Weights of a small sound classifier: arch transformer, width 256.
Rows from block 5 of a small sound classifier, named by matrix and row number. Rows with one number belong to one neuron. Each number is 128 + 32 x the weight over its row's rms, rounded and kept within 0 to 255. All counts start at 0. Numbers have three digits each.
After each neuron's rows are labels from the 100 clips, of 14976, where the neuron reaches its highest value: "top examples" is what is common among them. Only what is clearly more common there than usual is listed. The data: read English sentences (LibriTTS-R).
# fc1: MLP up (model.blocks.5.mlp.fc1.weight, 1024x256), inputs 86-171
# fc2: MLP down (model.blocks.5.mlp.fc2.weight, 256x1024, transposed), outputs 86-171

fc1.9:119101153062052126147104153114128164197125136096171067146174104128136100099099107118179123148128121154126113107172140127076079132187137104159095061154126095099157121129110092158175152133132078123087102124086128133133126153091197160133085111150161156114105117
fc2.9:164106134117185152133124166161088082135158094148126108108135113127110138111114168092133111108221109118131133163094113135113068180073098110089134168085130095180143114091150185181078157110112105146166136104157142158106126119160070114137171140099120152152125148
top examples: voice: female

fc1.19:174106083123155132091180168146140116126089141127134106134141173103070156100125135163123136131207140146138073116131185101148159151141122100116163150082103135119158144127173151172119111141082130125173182170103108119140136098075189124074120096152095105152130095
fc2.19:093130108095130169111100089145110119091168101165165067122124150151127146136186143148072079090172108134114164129151148126119089097147108092163140160087174102127069130136136131096132144050126111138115072095110184136067114134184090171087140131157140132055116159
top examples: voice: male

fc1.667:169126131121171181113120112136109091167147088151144153120150099149119145091158208168125088126100163110157104126165075123071148125088100130086178165060107129135112098144168105148168092094089109124085132121126190157112130145093153104168124147117081063114144161
fc2.667:074116172122162179114117080124141112145121154072135156122052138127149100170120097203123141160159166153114156175109162109166109135181189143129106129114191132134122079092145100111129162128121163148110163122168168120115134159095154098103166146172179143096126125
top examples: voice: female

fc1.552:161173140132144085100141103124080167117096139126176159144136035072100133122122102159150184160180074138144153145133114138158154137111098117153127133131158135122106134105101158177111098126098139175189087156145129139143082132119122079095189126117093115176099116
fc2.552:156083122104135148124097141161091098080137124165112121049134174153132104108135130118074039152140139146133129144167127095118084159121174125129144153152126114092158124130157148097124141133162128110153117174047109163123153161142197142069106110141174112119130123
top examples: voice: male

fc1.729:164140081165172109123160070119163072144118172079106143127138129094148145098106096164150131108102098159054167077121169125139088170149172117197111106161193073140115158094095117185080143134148085142117091121136104123078128128135064130142118124127158140168090105
fc2.729:126144122116091135118080130159105143120043123088169156115132118104138102135099100114142138172144147156105177145202133083155131159142104129100090118106136158088141103121140103121146130167117148077112095135229091133122145138109108176089093151148135144160121137
top examples: voice: female

fc1.637:126117078055094100178112141137068116132082144118157131109109089130124207128089095169076156089142179100111156147078089111093119119108071065165171167078164152132064113164194110141109123131113134139088173098112155143076166071090176110153128125134071134080128136
fc2.637:130157181150092134102106121127091155127141144122177094149189113177110133107136127052085143141163101130093137136129148192139091168124136106077117138199120127191100131112088146168095140076113078161110101111090155142159163125118088113174140121130141131076201121
top examples: voice: male

fc1.626:122108149149169112159149118151170090165111167127151101126114124185151127105147142123091163171128125185103171143127144112119133121102123118120119143168122152175153096082114078176083188157159123161131172156136196058137146118135113120119117113114150094102091091
fc2.626:114197151131143158134150145169091178146159095132104068113126115132112128121167107112192135141101130120174118109124079169148093164094148084141110123067116147116170169127121148129097082135154133141143096161118118202084130168084125116153073135160153147133121068
top examples: voice: female

fc1.236:147116084120107080084106093164138115131161135186177122061145159141094076145097162173142158073147102160127150106123088159047147127088120142174105077086118124133165098136107079130119115158117137134124100180172131167100167145115167170081144096166091084130114117
fc2.236:156134161164152141148115100109124148177159111120108118110105122071156109063157108091124187156153048120120133160156117147146137151071209158152170166127128098118131204130155148154102131124119135125057087128067102145110165164133101125152115118138222160132081113
top examples: voice: male

fc1.572:155135083127157062156124131135129112127105018130068198119123137141146191100166096102131136118155131111097162117124170179128081132140157112134102136034141119138096094106146067155126110127098119184147150133185099181077096123132160143133132134108099157146089143
fc2.572:104138178111090071095142112090101165112159108119176113142081136153077152121150128173145119094102129144107090087155086163131146123128090109159121087144129080136143091127082154142110132123124165211119195131150146156132175099162107116164179165088185092135110157
top examples: voice: male

fc1.707:096100136151109138155169103048101134129109108131055096139108107136094126122160113129112135127140126131161071119090132072144099113164096133110111098123145099128144072120100064142142144155134122182111151077116141076139125191096150139138160124143178142093170100
fc2.707:127109072111128120132156139110149139102142076120144128181133138144132154150105070131144125168138148108118149111130169143106111155127124142162107079160072061123162121144152101071090064134170088136156097141126085102065137151126139154119105095183184144167107098
top examples: voice: female

fc1.685:129121143102080105098129119135064071145132188154183118113165170123054109124092178150136151126170154191101140153121133150109157122195153082167095208136116120142157109131161099139080157137115135112173157184196107120154141129130105133122142160147102115162127120
fc2.685:136126165136132190174138118151101156177105128114121146113075118153163094125125121132178085142127177107167120106144081126149099154062076149095133090166115164132180132115117173092161163107118197098109069173054134138110119126098148092089103139090126081102125107
top examples: voice: female

fc1.453:116109079124087132138092122148163165155118205090182112116142059131158067140079074182106068177153175146115132174186128111117112166181168074116128105070128123111137157083244142097139141088100142137142165090111176157158158155124125114134102117167130123088135132
fc2.453:135113142164126158134115104167140111091115142110098135151122165154082154181161155097114176153146075106099136120128218171100140098138115134121137194161150126145123151120060089090103168091107105158113130125124089094148136142132084182150124163113079130096169136
top examples: voice: male

fc1.219:127098124078118100178140148134101114139178217095109161141159106108092111151108132130147104118093149138142165134136123133131140116101086141140108179171089121137082112153147128114146158132116172138194130125134094119140145105114201117156159138094123067146135095
fc2.219:089143129113078156092136136096165127110171078092174120118067167141086081105104132152157124099150160134163134122119094139090140111167107130121140080093082082097188095110167186090197139154190099141178115120127108144140151051129137157142114118122075189139133157
top examples: voice: male

fc1.106:106133133120127110095112065126201125130128139141154105080177085050138184148193164155122120156095122109121175133104095117101148138109159107082153148204103185113134163097062095096177116140176134057130110144160109146157099099114153183071099138163122129162098149
fc2.106:109107157134175118147183109098160125140166146045124156125054177133152170112098094178112117112108145150117154134125170157142112159101112159150099138116155116069062154154116120170122122159182145175170126176152145113099129135114190091088120118089140153190132120
top examples: voice: female

fc1.226:206140132146122113154141134068167107144111173191121129136080068115217093161195093120155192106081147127147144116173102129153112120138151161125113106108162160098138126144100159054118136095116095136126118147187062106171166086129166148158120116098093166178150140
fc2.226:088114076059119130128162106164147111142108073187113160143143111094079103156122120102117088184135141108160146157115109075167142168123133106133172159105053117122122099136083114151154137175103121102120155099171146182116171099055106118097176179147083089109079165
top examples: voice: female

fc1.639:168210104126113087192165128105123120170119149156126187040118132145143181132126070164084056111158143081090112161137086142119101080126123098142128102109140156111110101147182082116132113096113118166133108078153128143101129138135149137137144140145120180088111096
fc2.639:135158197157083094115090185140102154133205149139140076191138122167119132122147163115127127143145091176128120140165152188157103097135132147113118089181159108143134100126128160166165126098124105200124165109097155151121125058166094099149176150076152092134182157
top examples: voice: male

fc1.500:090137116124100127164111131184135084134124152168168082211184176182131122164094131160171157107144107150052133140143168125112119111188129089129101087117136114114156110096115075157109099131105134116148125161090129106082100153097129083078096119179169132161114130
fc2.500:160141159102118163096136155124135181159111121153086103180133106043145088066111208123113115145175142089144118107154100121107123158100083113110139134091118152179119119162126127133211162090162113099102102098146144143098130151145157087124111194079117195103157135
top examples: voice: female

fc1.655:121096092113123133084116074090101109119106082132142149178139130115113141176112130132117202222148089115092122193119162142144115106143135058139101111069187153120122076150120108073145152148127125119109144173145178113118131122162192165189170137147105145101109120
fc2.655:126089187076137141140104176100134143120127128110107117116199143129076143118108171105116109100104149119108148143122152120147114145125087191137130124089114126184153176151140077160143108104154092208140131157139119151139162108101089117139141124095127104106172106
top examples: voice: female

fc1.476:166096177131086198120170170117093137086093134153092136118120057142121133114111125121146120098155129163156165143095152103156189081139185172163159102084172099095137084167151119142093146103191137164063137150094093175105146163133193078161140087164130091152158111
fc2.476:103081056106133095151107154178199091131147148124107136140119162141088118181125148166162121082106151173092149141119129110087151113124125130078154105119139160160133112079132154119185142129092125137134096067189169112154141092106126139092122113113085145079100139
top examples: voice: male

fc1.645:087171089101144143160111151130140108117151159111154109057134075184154153146070028164102117154141148123067124142153136101113075123184157072134123115088121107135141104158181089066129145107082146133129169107128151123080129088125153123187144058204177186124132094
fc2.645:173142159160116118118129127102150120119148145105120125174169147145110151130177151114097153144120078109087128126147172197123143092153112117136137173163134125123118149110100111139118139093096106184116123133101082112150162118142082158150183163128112116102183120
top examples: voice: male

fc1.468:143142197119086143115105159128072125077127205100139125127148127142066142113107158154147066172140116175156076227143103168143174144155111075173058191165073093120111122154155107129103134073069163109090157141148031135160127153141128147138120127096060103107144139
fc2.468:157147146095161149143136154172080042165119158134094131133107152133122151129110162127146104108102146104142080112134096102093147131149078169062134142230076139089102088150131155113151189079126155110153166172151164115178155126128143100105109129073096090098138159
top examples: voice: female

fc1.590:091126152085109140201112182131126154101157129162116084167168122153149147187152104084148102157125111116167172127124164149119178102145161181123128078090166109125120065103094106169153070101143157173096116113060143141133100177153173085102090141163143085170128161
fc2.590:148140098104114110165137159143172061166085125122148078124129137085122133110126189129152121126162145172086110114088109104105125139071073109137122105069145124173181096105126145135114168182146093111171114111141130142062132104124146157121145154110108169136154108
top examples: voice: female

fc1.117:149110151146135125154112159130115159162105142109090143116103060093103129145082088122106111126113148169097133064162106139209069128135127125152089096123176109118150158129130167129084138161130101138153172218125115088121095111162153183095159125103115144197089168
fc2.117:069162138116115178108197167035078166146171091126160114157140136160108124067119110094105143125167197119156158138090161153150069146128151122117094127140139178149115106197145176167188089077176156185092115092103135118124171117128079081145151137155134112042195100
top examples: voice: female

fc1.551:105127160118116176095070115126129163148150174085153122145172102118119077124102099169172082184189148153023127116124104151126083130192157098088146107048138154162149091150127151157095147119156147145113134087109193124122185133126128114112150104188147139103159101
fc2.551:130151144150134169111125137090164139094105155128122147182093159184156172122140152061133182157086091105135128129140183179078146132124109124116123160192107139123132143097093111138134160106118080137120141166098123119158121119142085168134106134138071158133122137
top examples: voice: male

fc1.376:116137133111142112150181139108202095113178183128141109153151164175124096081167169127131093141123121150106093165153127105132112116136145069177127116092118127128162077166115091155112086098093125143122109138145124130086189160084190129121129127195096091083133092
fc2.376:146158120150117208107111125203048182129131104165116158117096074066100157131076159140108217145164151087150130144066095124131183132163106166103103142146115126130152130119103167142162160129175138125112159087112121158142145163142136115126152124046105128136145140
top examples: voice: female

fc1.339:132167077122146127144138095107187119181156105086073133133112113160132074200163086210095109134146127117172174163110096140109087141130173143138133136086117115115094114133199122095163143108100125100181181085125164094136125110116157130144163149149104160144127141
fc2.339:168153148143105090128095143127115121103080138150116166151170139138097160128165085134079139134081113137044133100142145143172126126181137119150117165188117142111098103129096087132081123102124169124137113115130123153181133074148121135137125131154133126104149147
top examples: voice: male

fc1.370:188135139173146151102167142112046140147185160162090107143118094151123109094140124144097059155083080136137153138147102123145101105106100145144166071162135098121129083108110062132107130120125126171160163140103085156135180074153171101150136140156154080148143146
fc2.370:117163125101090174138110168148120053155120069105106112120137166106124131078076171136123175132118092138106146099104077100111116187138149097087100164130129098140161182142105171163122099148186165144151150105114202123102089183093093168186106073135088130077214132
top examples: voice: male

fc1.588:162137129122186099116118106146129082155057194104172129155187135114065120141129117102107112127088121185096125163117132105146121106115157140157139112192173139115123136096128157111162150065167120148147081112092135097174195097171166151170136134119170033118054150
fc2.588:124132177133069130124131086139178122111161075114119080094110186122146119123087159093160077149124134124163141128174161116116150163105184106114064140059032168111126121153160183149135116200115153160181063161138115156121104132158110125110107140096150134156120115
top examples: voice: female

fc1.355:097113186059154132210108147146087157113139159131101061136129157180137133224153086084158116145097081126184174112106161149116150070165137151118148061092131131121117091158078100128138111140087179185088072115068215097187141162145117093122108130155146113160143166
fc2.355:169132125154104134127150145097118119122106111136158134164119124100116164146138161103149103111174116140123131133128145154102133174104103115179107107090171134175207090091130153131079209143109078064179121134151119167054112091125162145124128163147110106133112115
top examples: voice: female

fc1.28:147179091207123157099143130162152127092113110147131125150133137174112155162147150162144111082104103120121062107115097134113155174114151103160095133073155161145062140090156064172113140170080122090139116106073136100182163123128140100162125131090160100104117101
fc2.28:146147126135105106144114018136116150146149166114085143151084109122139158084110141084151145142180151134122089157050138153161109115113144166091092111132127138144169146029185156087201138159123128159105072131078127179097073154118150161202092184093140132112131145
top examples: voice: male