config.toml
arch = "transformer"
model = "sound classifier"
dataset = "read English sentences (LibriTTS-R)"
train_examples = 15625
gain_aug_db = 10
time_shift_ms = 100
n_mels = 40
hop_length = 160
input = "log_mel"
spec_augment = false
win_length = 512
targets = ["voice"]
num_classes = 2
norm = "rmsnorm"
norm_position = "pre"
activation = "gelu_tanh"
mlp_ratio = 4
head_dim = 64
fused_qkv = false
bias = "all"
qk_norm = false
parallel_block = false
inner_norm = false
subsampling = 4
layers = 8
width = 256
positions = "conv"
pooling = "mean"
mixing = "cutmix"
loss = "cross_entropy"
init = "xavier_uniform"
residual_init = "none"
optimizer = "soap"
beta2 = 0.999
lr = 0.0015
beta1 = 0.95
shampoo_beta = 0.999
eps = 1e-08
precondition_frequency = 50
max_precond_dim = 512
one_sided = true
adamw_lr_other_params = 0.00075
grad_clip = 5.0
steps = 18000
batch_size = 128
epochs = 147.5
lr_schedule = "wsd"
decay_fraction = 0.4
final_lr_fraction = 0.1
warmup_steps = 540
weight_decay = 0.05
adamw_weight_decay_other_params = 0.05
Rows from block 5 of a small sound classifier, named by matrix and row number. Rows with one number belong to one neuron. Each number is 50 + 15 x the weight over its row's rms, rounded and kept within 0 to 99. All counts start at 0.
After each neuron's rows are labels from the 100 clips, of 14976, where the neuron reaches its highest value: "responds to" is what is common among them. Only what is clearly more common there than usual is listed. The data: read English sentences (LibriTTS-R).
# fc1: MLP up (model.blocks.5.mlp.fc1.weight, 1024x256), inputs 0-85
# fc2: MLP down (model.blocks.5.mlp.fc2.weight, 256x1024, transposed), outputs 0-85

fc1.365:76 73 41 45 36 55 25 54 59 51 48 67 56 53 65 43 71 41 64 56 70 56 46 68 41 62 67 56 39 49 53 48 45 29 49 66 52 61 46 44 44 50 54 38 60 56 51 39 43 73 42 47 38 61 39 51 66 39 64 35 47 45 46 55 55 41 43 44 63 42 31 63 21 38 23 65 39 48 54 29 86 78 24 69 93 42
fc2.365:18 61 43 51 89 52 55 65 40 37 64 58 71 56 32 77 33 69 57 19 39 35 46 33 44 65 59 46 69 33 29 39 46 68 53 26 36 37 68 51 48 23 38 49 48 65 48 51 57 49 36 58 26 44 58 23 43 43 33 73 41 42 54 53 28 33 48 72 53 56 43 66 53 66 50 07 71 30 49 75 31 71 86 26 24 67
responds to: voice: male

fc1.468:60 56 74 64 53 26 64 40 65 62 28 41 40 73 54 42 39 58 51 64 52 51 36 69 27 33 63 35 47 53 83 45 52 36 14 58 48 97 43 48 61 72 40 75 43 37 56 42 72 45 49 47 38 71 42 38 52 42 40 51 36 79 48 31 62 36 46 70 48 36 59 40 58 66 25 62 29 58 43 41 69 32 19 59 61 76
fc2.468:42 57 12 88 60 44 75 50 26 61 35 37 72 67 58 25 48 54 46 66 65 51 58 38 44 43 56 51 20 26 63 32 64 42 42 37 37 07 67 66 31 60 34 76 42 35 17 57 40 49 62 45 25 61 31 59 69 45 46 53 49 66 06 36 40 61 65 35 53 35 41 44 56 61 31 71 48 54 42 41 61 70 16 48 73 59
responds to: voice: female

fc1.88:52 71 47 67 47 06 61 54 62 48 68 15 43 25 29 61 42 61 69 44 50 48 59 51 39 50 37 58 66 60 26 48 43 39 31 76 23 99 39 67 41 60 59 47 46 42 43 44 34 45 44 37 13 42 45 45 48 56 27 29 50 32 77 88 51 41 43 39 52 28 49 75 52 39 17 87 59 63 58 49 64 35 53 64 69 40
fc2.88:50 46 67 69 29 53 72 47 50 44 56 36 60 55 66 68 38 39 57 48 54 50 64 48 44 93 58 64 44 37 78 47 54 53 53 44 33 72 37 51 56 60 47 43 61 43 59 63 38 63 54 40 36 40 70 63 58 36 50 65 64 29 54 60 58 46 44 72 51 41 30 51 62 42 74 46 39 42 48 36 25 25 78 51 44 45
responds to: voice: female

fc1.142:80 40 01 39 15 53 43 29 51 49 50 80 42 24 49 35 46 64 56 51 77 55 54 52 53 38 73 42 42 55 36 51 52 53 23 34 71 80 53 51 55 50 59 28 39 56 41 43 32 66 65 51 55 61 43 39 31 43 57 44 62 38 45 70 57 55 35 53 40 66 54 48 50 48 73 60 50 40 43 21 34 56 39 49 41 29
fc2.142:31 60 81 35 79 29 29 42 37 26 80 52 67 64 66 44 46 40 58 56 68 34 33 23 51 63 52 73 64 57 25 54 69 50 70 64 66 40 25 41 47 22 45 52 69 55 50 56 43 49 36 39 42 75 38 25 64 64 46 65 46 61 12 41 32 51 63 65 44 43 28 55 64 54 53 48 60 42 58 80 43 59 75 25 57 66
responds to: voice: female

fc1.91:41 27 46 32 28 53 45 60 50 37 43 49 42 80 57 75 49 50 76 28 48 54 51 34 46 53 48 49 39 27 68 58 46 61 60 36 70 63 60 57 60 30 15 57 70 39 49 37 61 57 37 79 40 73 21 49 41 28 79 28 31 26 50 46 64 58 75 58 46 43 21 46 32 60 54 62 34 62 38 41 75 33 44 48 53 44
fc2.91:40 62 36 55 64 38 42 49 24 64 23 50 59 34 49 50 49 47 51 48 48 67 56 73 42 65 61 53 64 39 08 66 66 58 61 39 25 54 23 20 25 44 58 45 73 56 46 38 58 49 65 62 62 44 46 40 31 70 44 57 52 72 29 36 24 51 54 48 33 53 31 61 72 29 47 29 18 30 69 61 49 49 34 56 33 54
responds to: voice: female

fc1.377:55 37 55 70 66 93 48 28 40 75 44 65 72 57 44 37 41 85 64 35 47 62 58 51 27 45 68 52 48 44 47 48 49 80 67 70 57 69 44 42 38 53 51 31 26 64 71 64 62 57 65 40 58 70 25 37 45 68 58 62 52 57 64 64 38 30 37 53 33 46 57 43 26 31 54 44 53 30 41 59 20 26 64 33 52 15
fc2.377:49 43 48 80 57 39 40 87 51 54 66 50 42 65 77 55 76 50 71 74 73 65 57 49 37 39 69 48 33 63 59 32 41 51 75 62 55 58 76 66 78 38 44 40 53 37 61 56 59 34 70 47 30 43 68 58 61 40 57 52 65 38 53 51 58 51 60 67 39 47 26 61 42 38 47 56 42 52 57 44 57 68 65 58 53 94
responds to: voice: male

fc1.682:54 63 62 72 83 89 77 55 60 39 61 49 24 67 33 34 67 48 48 64 64 58 71 90 76 57 58 54 51 69 44 45 71 46 47 25 47 69 46 49 71 45 34 60 66 44 46 13 47 46 74 54 29 67 52 54 28 47 65 46 39 27 58 62 49 38 41 34 61 57 58 68 58 55 48 30 48 57 44 27 89 70 49 50 51 62
fc2.682:35 39 46 61 64 44 56 36 54 41 56 58 57 55 76 68 41 61 39 37 30 73 37 55 36 41 54 35 60 38 57 35 55 67 40 36 42 06 73 40 16 46 60 49 55 42 46 45 31 56 19 74 27 70 68 32 52 51 46 53 70 58 99 33 43 30 55 43 38 68 57 32 36 54 68 41 73 58 16 48 49 45 69 41 38 47
responds to: voice: male

fc1.276:40 43 41 43 44 45 47 47 27 54 34 62 40 31 51 34 54 74 53 36 58 42 70 25 37 47 42 52 44 59 69 24 55 28 50 47 81 64 64 63 45 45 26 46 80 37 51 25 70 47 50 72 47 39 51 36 44 35 38 28 57 56 63 73 61 47 49 38 51 60 58 62 38 47 53 68 36 52 40 27 42 76 52 43 56 62
fc2.276:48 63 46 46 86 51 64 50 53 71 81 58 65 67 52 59 45 34 75 42 46 55 40 73 68 62 58 46 26 34 30 69 63 53 72 35 35 33 25 34 50 47 89 45 36 35 42 57 30 45 50 33 46 50 42 57 37 62 31 75 43 50 28 52 53 66 73 58 36 41 46 68 39 35 33 19 70 45 44 53 59 58 94 44 45 53
responds to: voice: female

fc1.39:52 50 54 32 69 87 59 41 29 53 30 28 32 39 66 39 30 51 48 44 51 66 25 42 04 66 52 60 31 55 17 45 36 71 53 87 86 78 53 41 36 40 53 67 40 66 64 44 57 48 61 53 87 46 35 50 49 53 66 64 79 31 51 75 59 67 51 58 45 38 46 38 37 55 33 51 62 37 43 51 28 72 51 38 68 57
fc2.39:36 48 51 86 32 43 57 65 45 33 41 73 54 63 56 46 46 51 73 60 59 45 70 45 60 66 58 51 70 88 24 42 61 66 64 37 46 57 63 48 59 52 54 50 64 60 38 45 26 35 60 58 38 52 47 34 70 58 61 56 46 48 08 58 50 63 75 56 54 66 79 52 37 45 54 51 46 55 43 51 65 30 42 40 49 51
responds to: voice: female

fc1.530:62 99 65 65 77 55 55 55 79 66 48 59 45 60 57 42 51 51 57 85 72 52 72 53 59 83 49 51 64 51 23 45 27 41 66 57 53 70 43 54 75 60 32 48 85 49 39 29 53 52 47 60 41 59 65 50 31 59 58 33 50 31 60 55 45 43 56 36 75 41 36 60 55 58 41 61 68 38 28 49 98 48 52 41 25 68
fc2.530:43 45 54 51 55 79 42 45 31 22 72 42 38 63 58 57 54 58 46 44 39 55 54 54 41 36 34 49 33 55 65 63 54 43 51 25 40 15 71 65 30 62 56 55 30 50 37 55 26 60 29 66 31 60 60 57 45 41 48 54 81 34 79 59 65 45 72 68 48 54 66 40 42 65 47 51 44 68 32 48 29 58 85 45 45 44
responds to: voice: male

fc1.475:51 41 48 89 55 50 38 47 75 54 31 53 52 74 43 49 45 51 43 70 58 29 45 61 61 64 32 72 41 64 66 38 51 34 56 41 46 71 55 65 58 43 35 63 42 43 43 27 38 34 49 81 59 32 41 52 45 58 69 31 41 40 66 61 43 51 49 36 33 48 73 50 69 53 59 43 55 69 68 45 26 31 31 22 74 38
fc2.475:70 48 35 61 43 59 46 62 60 44 62 53 62 44 43 50 57 72 33 73 63 76 47 65 14 48 40 54 50 44 29 48 59 68 57 57 50 39 50 40 58 21 52 31 47 40 54 31 31 30 52 68 37 50 54 81 36 40 41 63 22 52 68 25 52 48 69 55 71 40 43 48 62 51 63 30 46 48 48 53 60 65 85 77 49 45
responds to: voice: male

fc1.233:64 22 52 74 41 40 71 41 53 53 57 54 10 57 67 68 52 64 64 54 31 51 49 25 47 41 20 67 71 54 50 33 55 50 25 66 60 75 65 40 64 79 36 56 57 47 67 26 67 60 42 42 29 47 59 52 39 46 45 38 49 63 52 35 68 60 72 43 61 45 38 29 62 64 56 56 24 26 45 41 66 25 25 43 49 49
fc2.233:51 72 45 65 74 50 50 24 32 52 37 61 79 28 43 39 55 56 57 41 78 45 74 28 39 38 54 32 37 42 33 29 55 45 50 58 43 60 48 27 33 24 60 57 61 50 34 38 39 50 72 37 27 52 64 63 66 67 56 63 57 43 44 39 58 51 47 39 43 37 59 64 57 55 73 57 72 72 55 47 60 57 32 70 88 65
responds to: voice: female

fc1.629:65 53 22 38 50 43 24 47 70 73 49 54 58 44 52 50 34 41 44 23 65 59 51 32 20 50 63 49 74 23 55 59 40 53 54 45 55 84 65 70 68 33 63 61 49 47 41 75 57 72 40 29 73 37 25 45 45 22 69 76 64 70 70 15 53 46 40 41 56 46 39 48 38 66 42 45 56 24 30 48 30 65 64 82 38 56
fc2.629:40 59 51 54 48 73 67 46 57 08 31 29 59 40 51 27 59 67 61 70 71 44 29 59 71 57 25 73 33 52 74 27 32 60 84 67 44 32 62 46 48 48 26 57 56 58 54 37 61 28 47 42 46 60 60 57 47 51 49 27 53 21 69 67 47 37 39 59 51 42 72 49 61 31 77 52 60 54 56 68 42 49 79 35 64 61
responds to: voice: female

fc1.521:26 48 18 26 62 59 65 53 43 56 57 69 44 49 53 73 38 81 41 61 52 41 37 61 27 34 26 51 49 63 27 44 68 60 44 51 49 94 21 61 63 62 17 32 65 61 45 66 52 39 66 38 31 43 46 41 32 61 51 35 52 68 60 75 62 41 92 66 67 43 43 61 65 62 32 70 72 64 52 54 43 30 61 38 37 82
fc2.521:79 45 72 40 12 58 68 48 57 47 67 43 48 65 45 44 55 56 54 64 50 46 66 20 65 67 31 40 53 69 68 57 78 39 46 68 56 69 62 61 37 54 69 37 50 66 34 47 34 68 83 68 50 70 51 52 69 20 43 55 64 61 58 53 62 44 49 24 31 49 52 62 47 58 59 64 32 63 55 38 36 63 51 63 77 40
responds to: voice: female

fc1.459:71 51 38 65 59 45 79 27 43 63 38 35 56 71 43 50 29 69 60 67 59 31 47 65 64 62 33 66 23 48 49 55 46 40 55 39 65 68 64 84 52 54 60 57 36 72 54 42 58 33 60 71 29 54 65 70 20 71 81 29 77 59 83 62 45 40 37 51 31 55 57 48 72 36 54 40 55 57 76 54 20 39 47 15 82 29
fc2.459:30 47 53 61 54 51 13 46 57 29 44 42 56 41 48 39 48 57 52 50 51 77 58 52 57 45 43 70 54 36 47 48 48 65 41 34 53 57 61 28 72 26 57 38 45 30 74 48 32 29 38 81 43 58 56 48 68 69 25 67 60 38 99 44 45 38 58 58 65 42 28 61 47 43 61 45 65 43 53 52 54 46 41 66 48 55
responds to: voice: male

fc1.535:67 42 45 67 36 57 39 56 57 78 34 33 44 67 48 50 69 25 62 65 39 59 71 43 31 37 45 56 38 46 34 70 47 30 38 47 39 85 55 35 42 64 62 59 51 69 49 27 35 71 53 36 51 31 31 72 49 77 44 45 50 36 42 59 55 63 54 39 17 40 76 42 44 20 28 34 57 47 26 40 62 45 30 47 29 80
fc2.535:50 62 53 74 74 34 53 56 57 69 69 47 60 55 37 37 36 52 63 60 45 46 38 12 60 46 38 52 61 45 45 50 52 51 51 72 50 72 61 37 63 35 38 45 34 23 57 61 43 72 36 74 73 43 61 49 44 44 61 59 44 67 32 46 39 29 55 42 46 36 49 36 53 55 66 41 69 85 65 53 78 68 34 76 46 54
responds to: voice: male

fc1.569:55 70 37 45 43 75 26 36 53 38 32 71 40 60 56 50 47 24 52 34 72 50 33 84 33 56 33 61 40 42 40 53 55 60 42 66 64 69 47 46 42 53 66 59 58 51 64 31 67 40 41 54 37 74 18 76 64 66 47 43 55 51 30 86 82 61 46 38 45 35 52 47 36 21 46 49 46 51 30 51 56 45 43 51 34 48
fc2.569:69 59 61 46 38 63 46 72 46 72 54 45 38 58 17 20 43 70 55 71 21 64 79 46 65 57 28 74 79 47 24 49 36 77 50 30 75 77 54 44 74 37 59 23 68 70 49 43 27 49 62 35 38 43 44 33 51 47 34 45 43 49 27 51 40 30 71 60 33 55 55 33 68 44 54 37 56 40 81 49 46 53 60 45 46 73
responds to: voice: male

fc1.49:31 24 24 57 68 77 62 30 78 69 45 53 50 55 52 64 48 87 47 51 43 62 68 82 70 50 35 49 34 56 40 28 53 66 43 65 47 97 44 56 50 75 32 53 63 70 39 55 54 26 46 46 87 73 57 44 39 68 57 22 44 71 85 73 46 60 57 27 82 40 46 54 70 41 66 58 64 31 42 56 55 27 60 58 65 38
fc2.49:62 81 69 55 34 49 46 70 41 13 39 59 65 52 51 66 68 41 55 53 53 39 51 55 51 70 26 40 33 44 67 61 54 50 73 62 58 48 53 16 70 26 67 38 45 47 64 80 29 72 34 62 40 35 71 56 66 42 22 56 77 28 61 60 70 72 42 52 43 24 61 51 40 67 40 34 57 48 90 33 20 60 78 60 56 59
responds to: voice: male

fc1.497:58 46 63 67 41 52 63 94 65 29 45 63 35 77 66 40 70 49 45 56 53 37 54 40 61 87 68 31 39 44 31 37 24 44 40 70 63 73 58 65 29 67 41 50 71 33 59 44 65 63 09 66 67 57 61 69 57 53 46 16 52 34 34 55 49 61 59 45 48 57 55 53 56 54 36 42 34 56 42 43 66 69 39 63 73 55
fc2.497:28 63 43 44 75 61 54 31 39 48 52 43 65 47 28 53 43 66 64 30 50 53 42 44 46 40 59 65 60 38 40 30 89 65 64 26 37 39 49 62 58 30 48 36 28 36 55 67 46 42 65 68 21 51 59 24 61 37 30 85 58 67 83 65 35 24 54 40 39 26 35 58 60 49 57 39 76 50 45 52 33 47 71 43 54 79
responds to: voice: male

fc1.411:50 41 52 66 32 36 63 68 53 50 54 53 27 59 27 70 36 45 63 59 77 70 64 28 37 24 39 59 33 50 57 45 99 63 65 34 53 85 38 62 55 48 58 78 48 59 75 38 45 62 57 34 40 61 53 55 42 27 44 74 44 36 71 28 57 40 40 40 68 37 34 70 46 75 49 58 25 46 43 41 58 43 60 36 28 66
fc2.411:41 57 42 54 51 58 22 43 68 72 23 69 61 51 58 55 46 60 36 65 21 59 43 66 42 46 64 48 43 50 62 69 63 45 56 51 74 83 69 45 51 29 59 32 50 44 46 76 52 28 44 73 58 72 54 48 57 51 59 68 44 65 76 81 54 37 48 36 42 41 33 39 70 62 58 53 59 62 37 57 31 51 67 61 60 45
responds to: voice: male

fc1.668:45 44 46 43 69 85 60 47 63 53 42 26 43 70 57 46 45 62 62 61 63 68 49 72 41 55 67 90 31 48 70 43 59 57 51 64 55 85 42 60 43 51 49 51 32 65 63 12 24 36 64 65 72 46 42 46 60 61 51 37 52 60 84 72 53 74 49 32 33 51 40 49 34 39 60 54 56 56 67 65 44 80 42 32 58 34
fc2.668:47 49 43 56 55 68 18 45 45 46 59 63 56 35 45 58 45 64 63 40 52 48 52 31 43 46 34 41 87 46 37 45 41 69 66 33 35 63 56 26 76 48 54 22 60 40 52 71 43 42 42 65 39 77 68 44 68 55 34 42 46 54 99 44 38 49 53 61 60 29 15 70 52 47 72 52 60 45 29 60 33 42 68 49 53 69
responds to: voice: male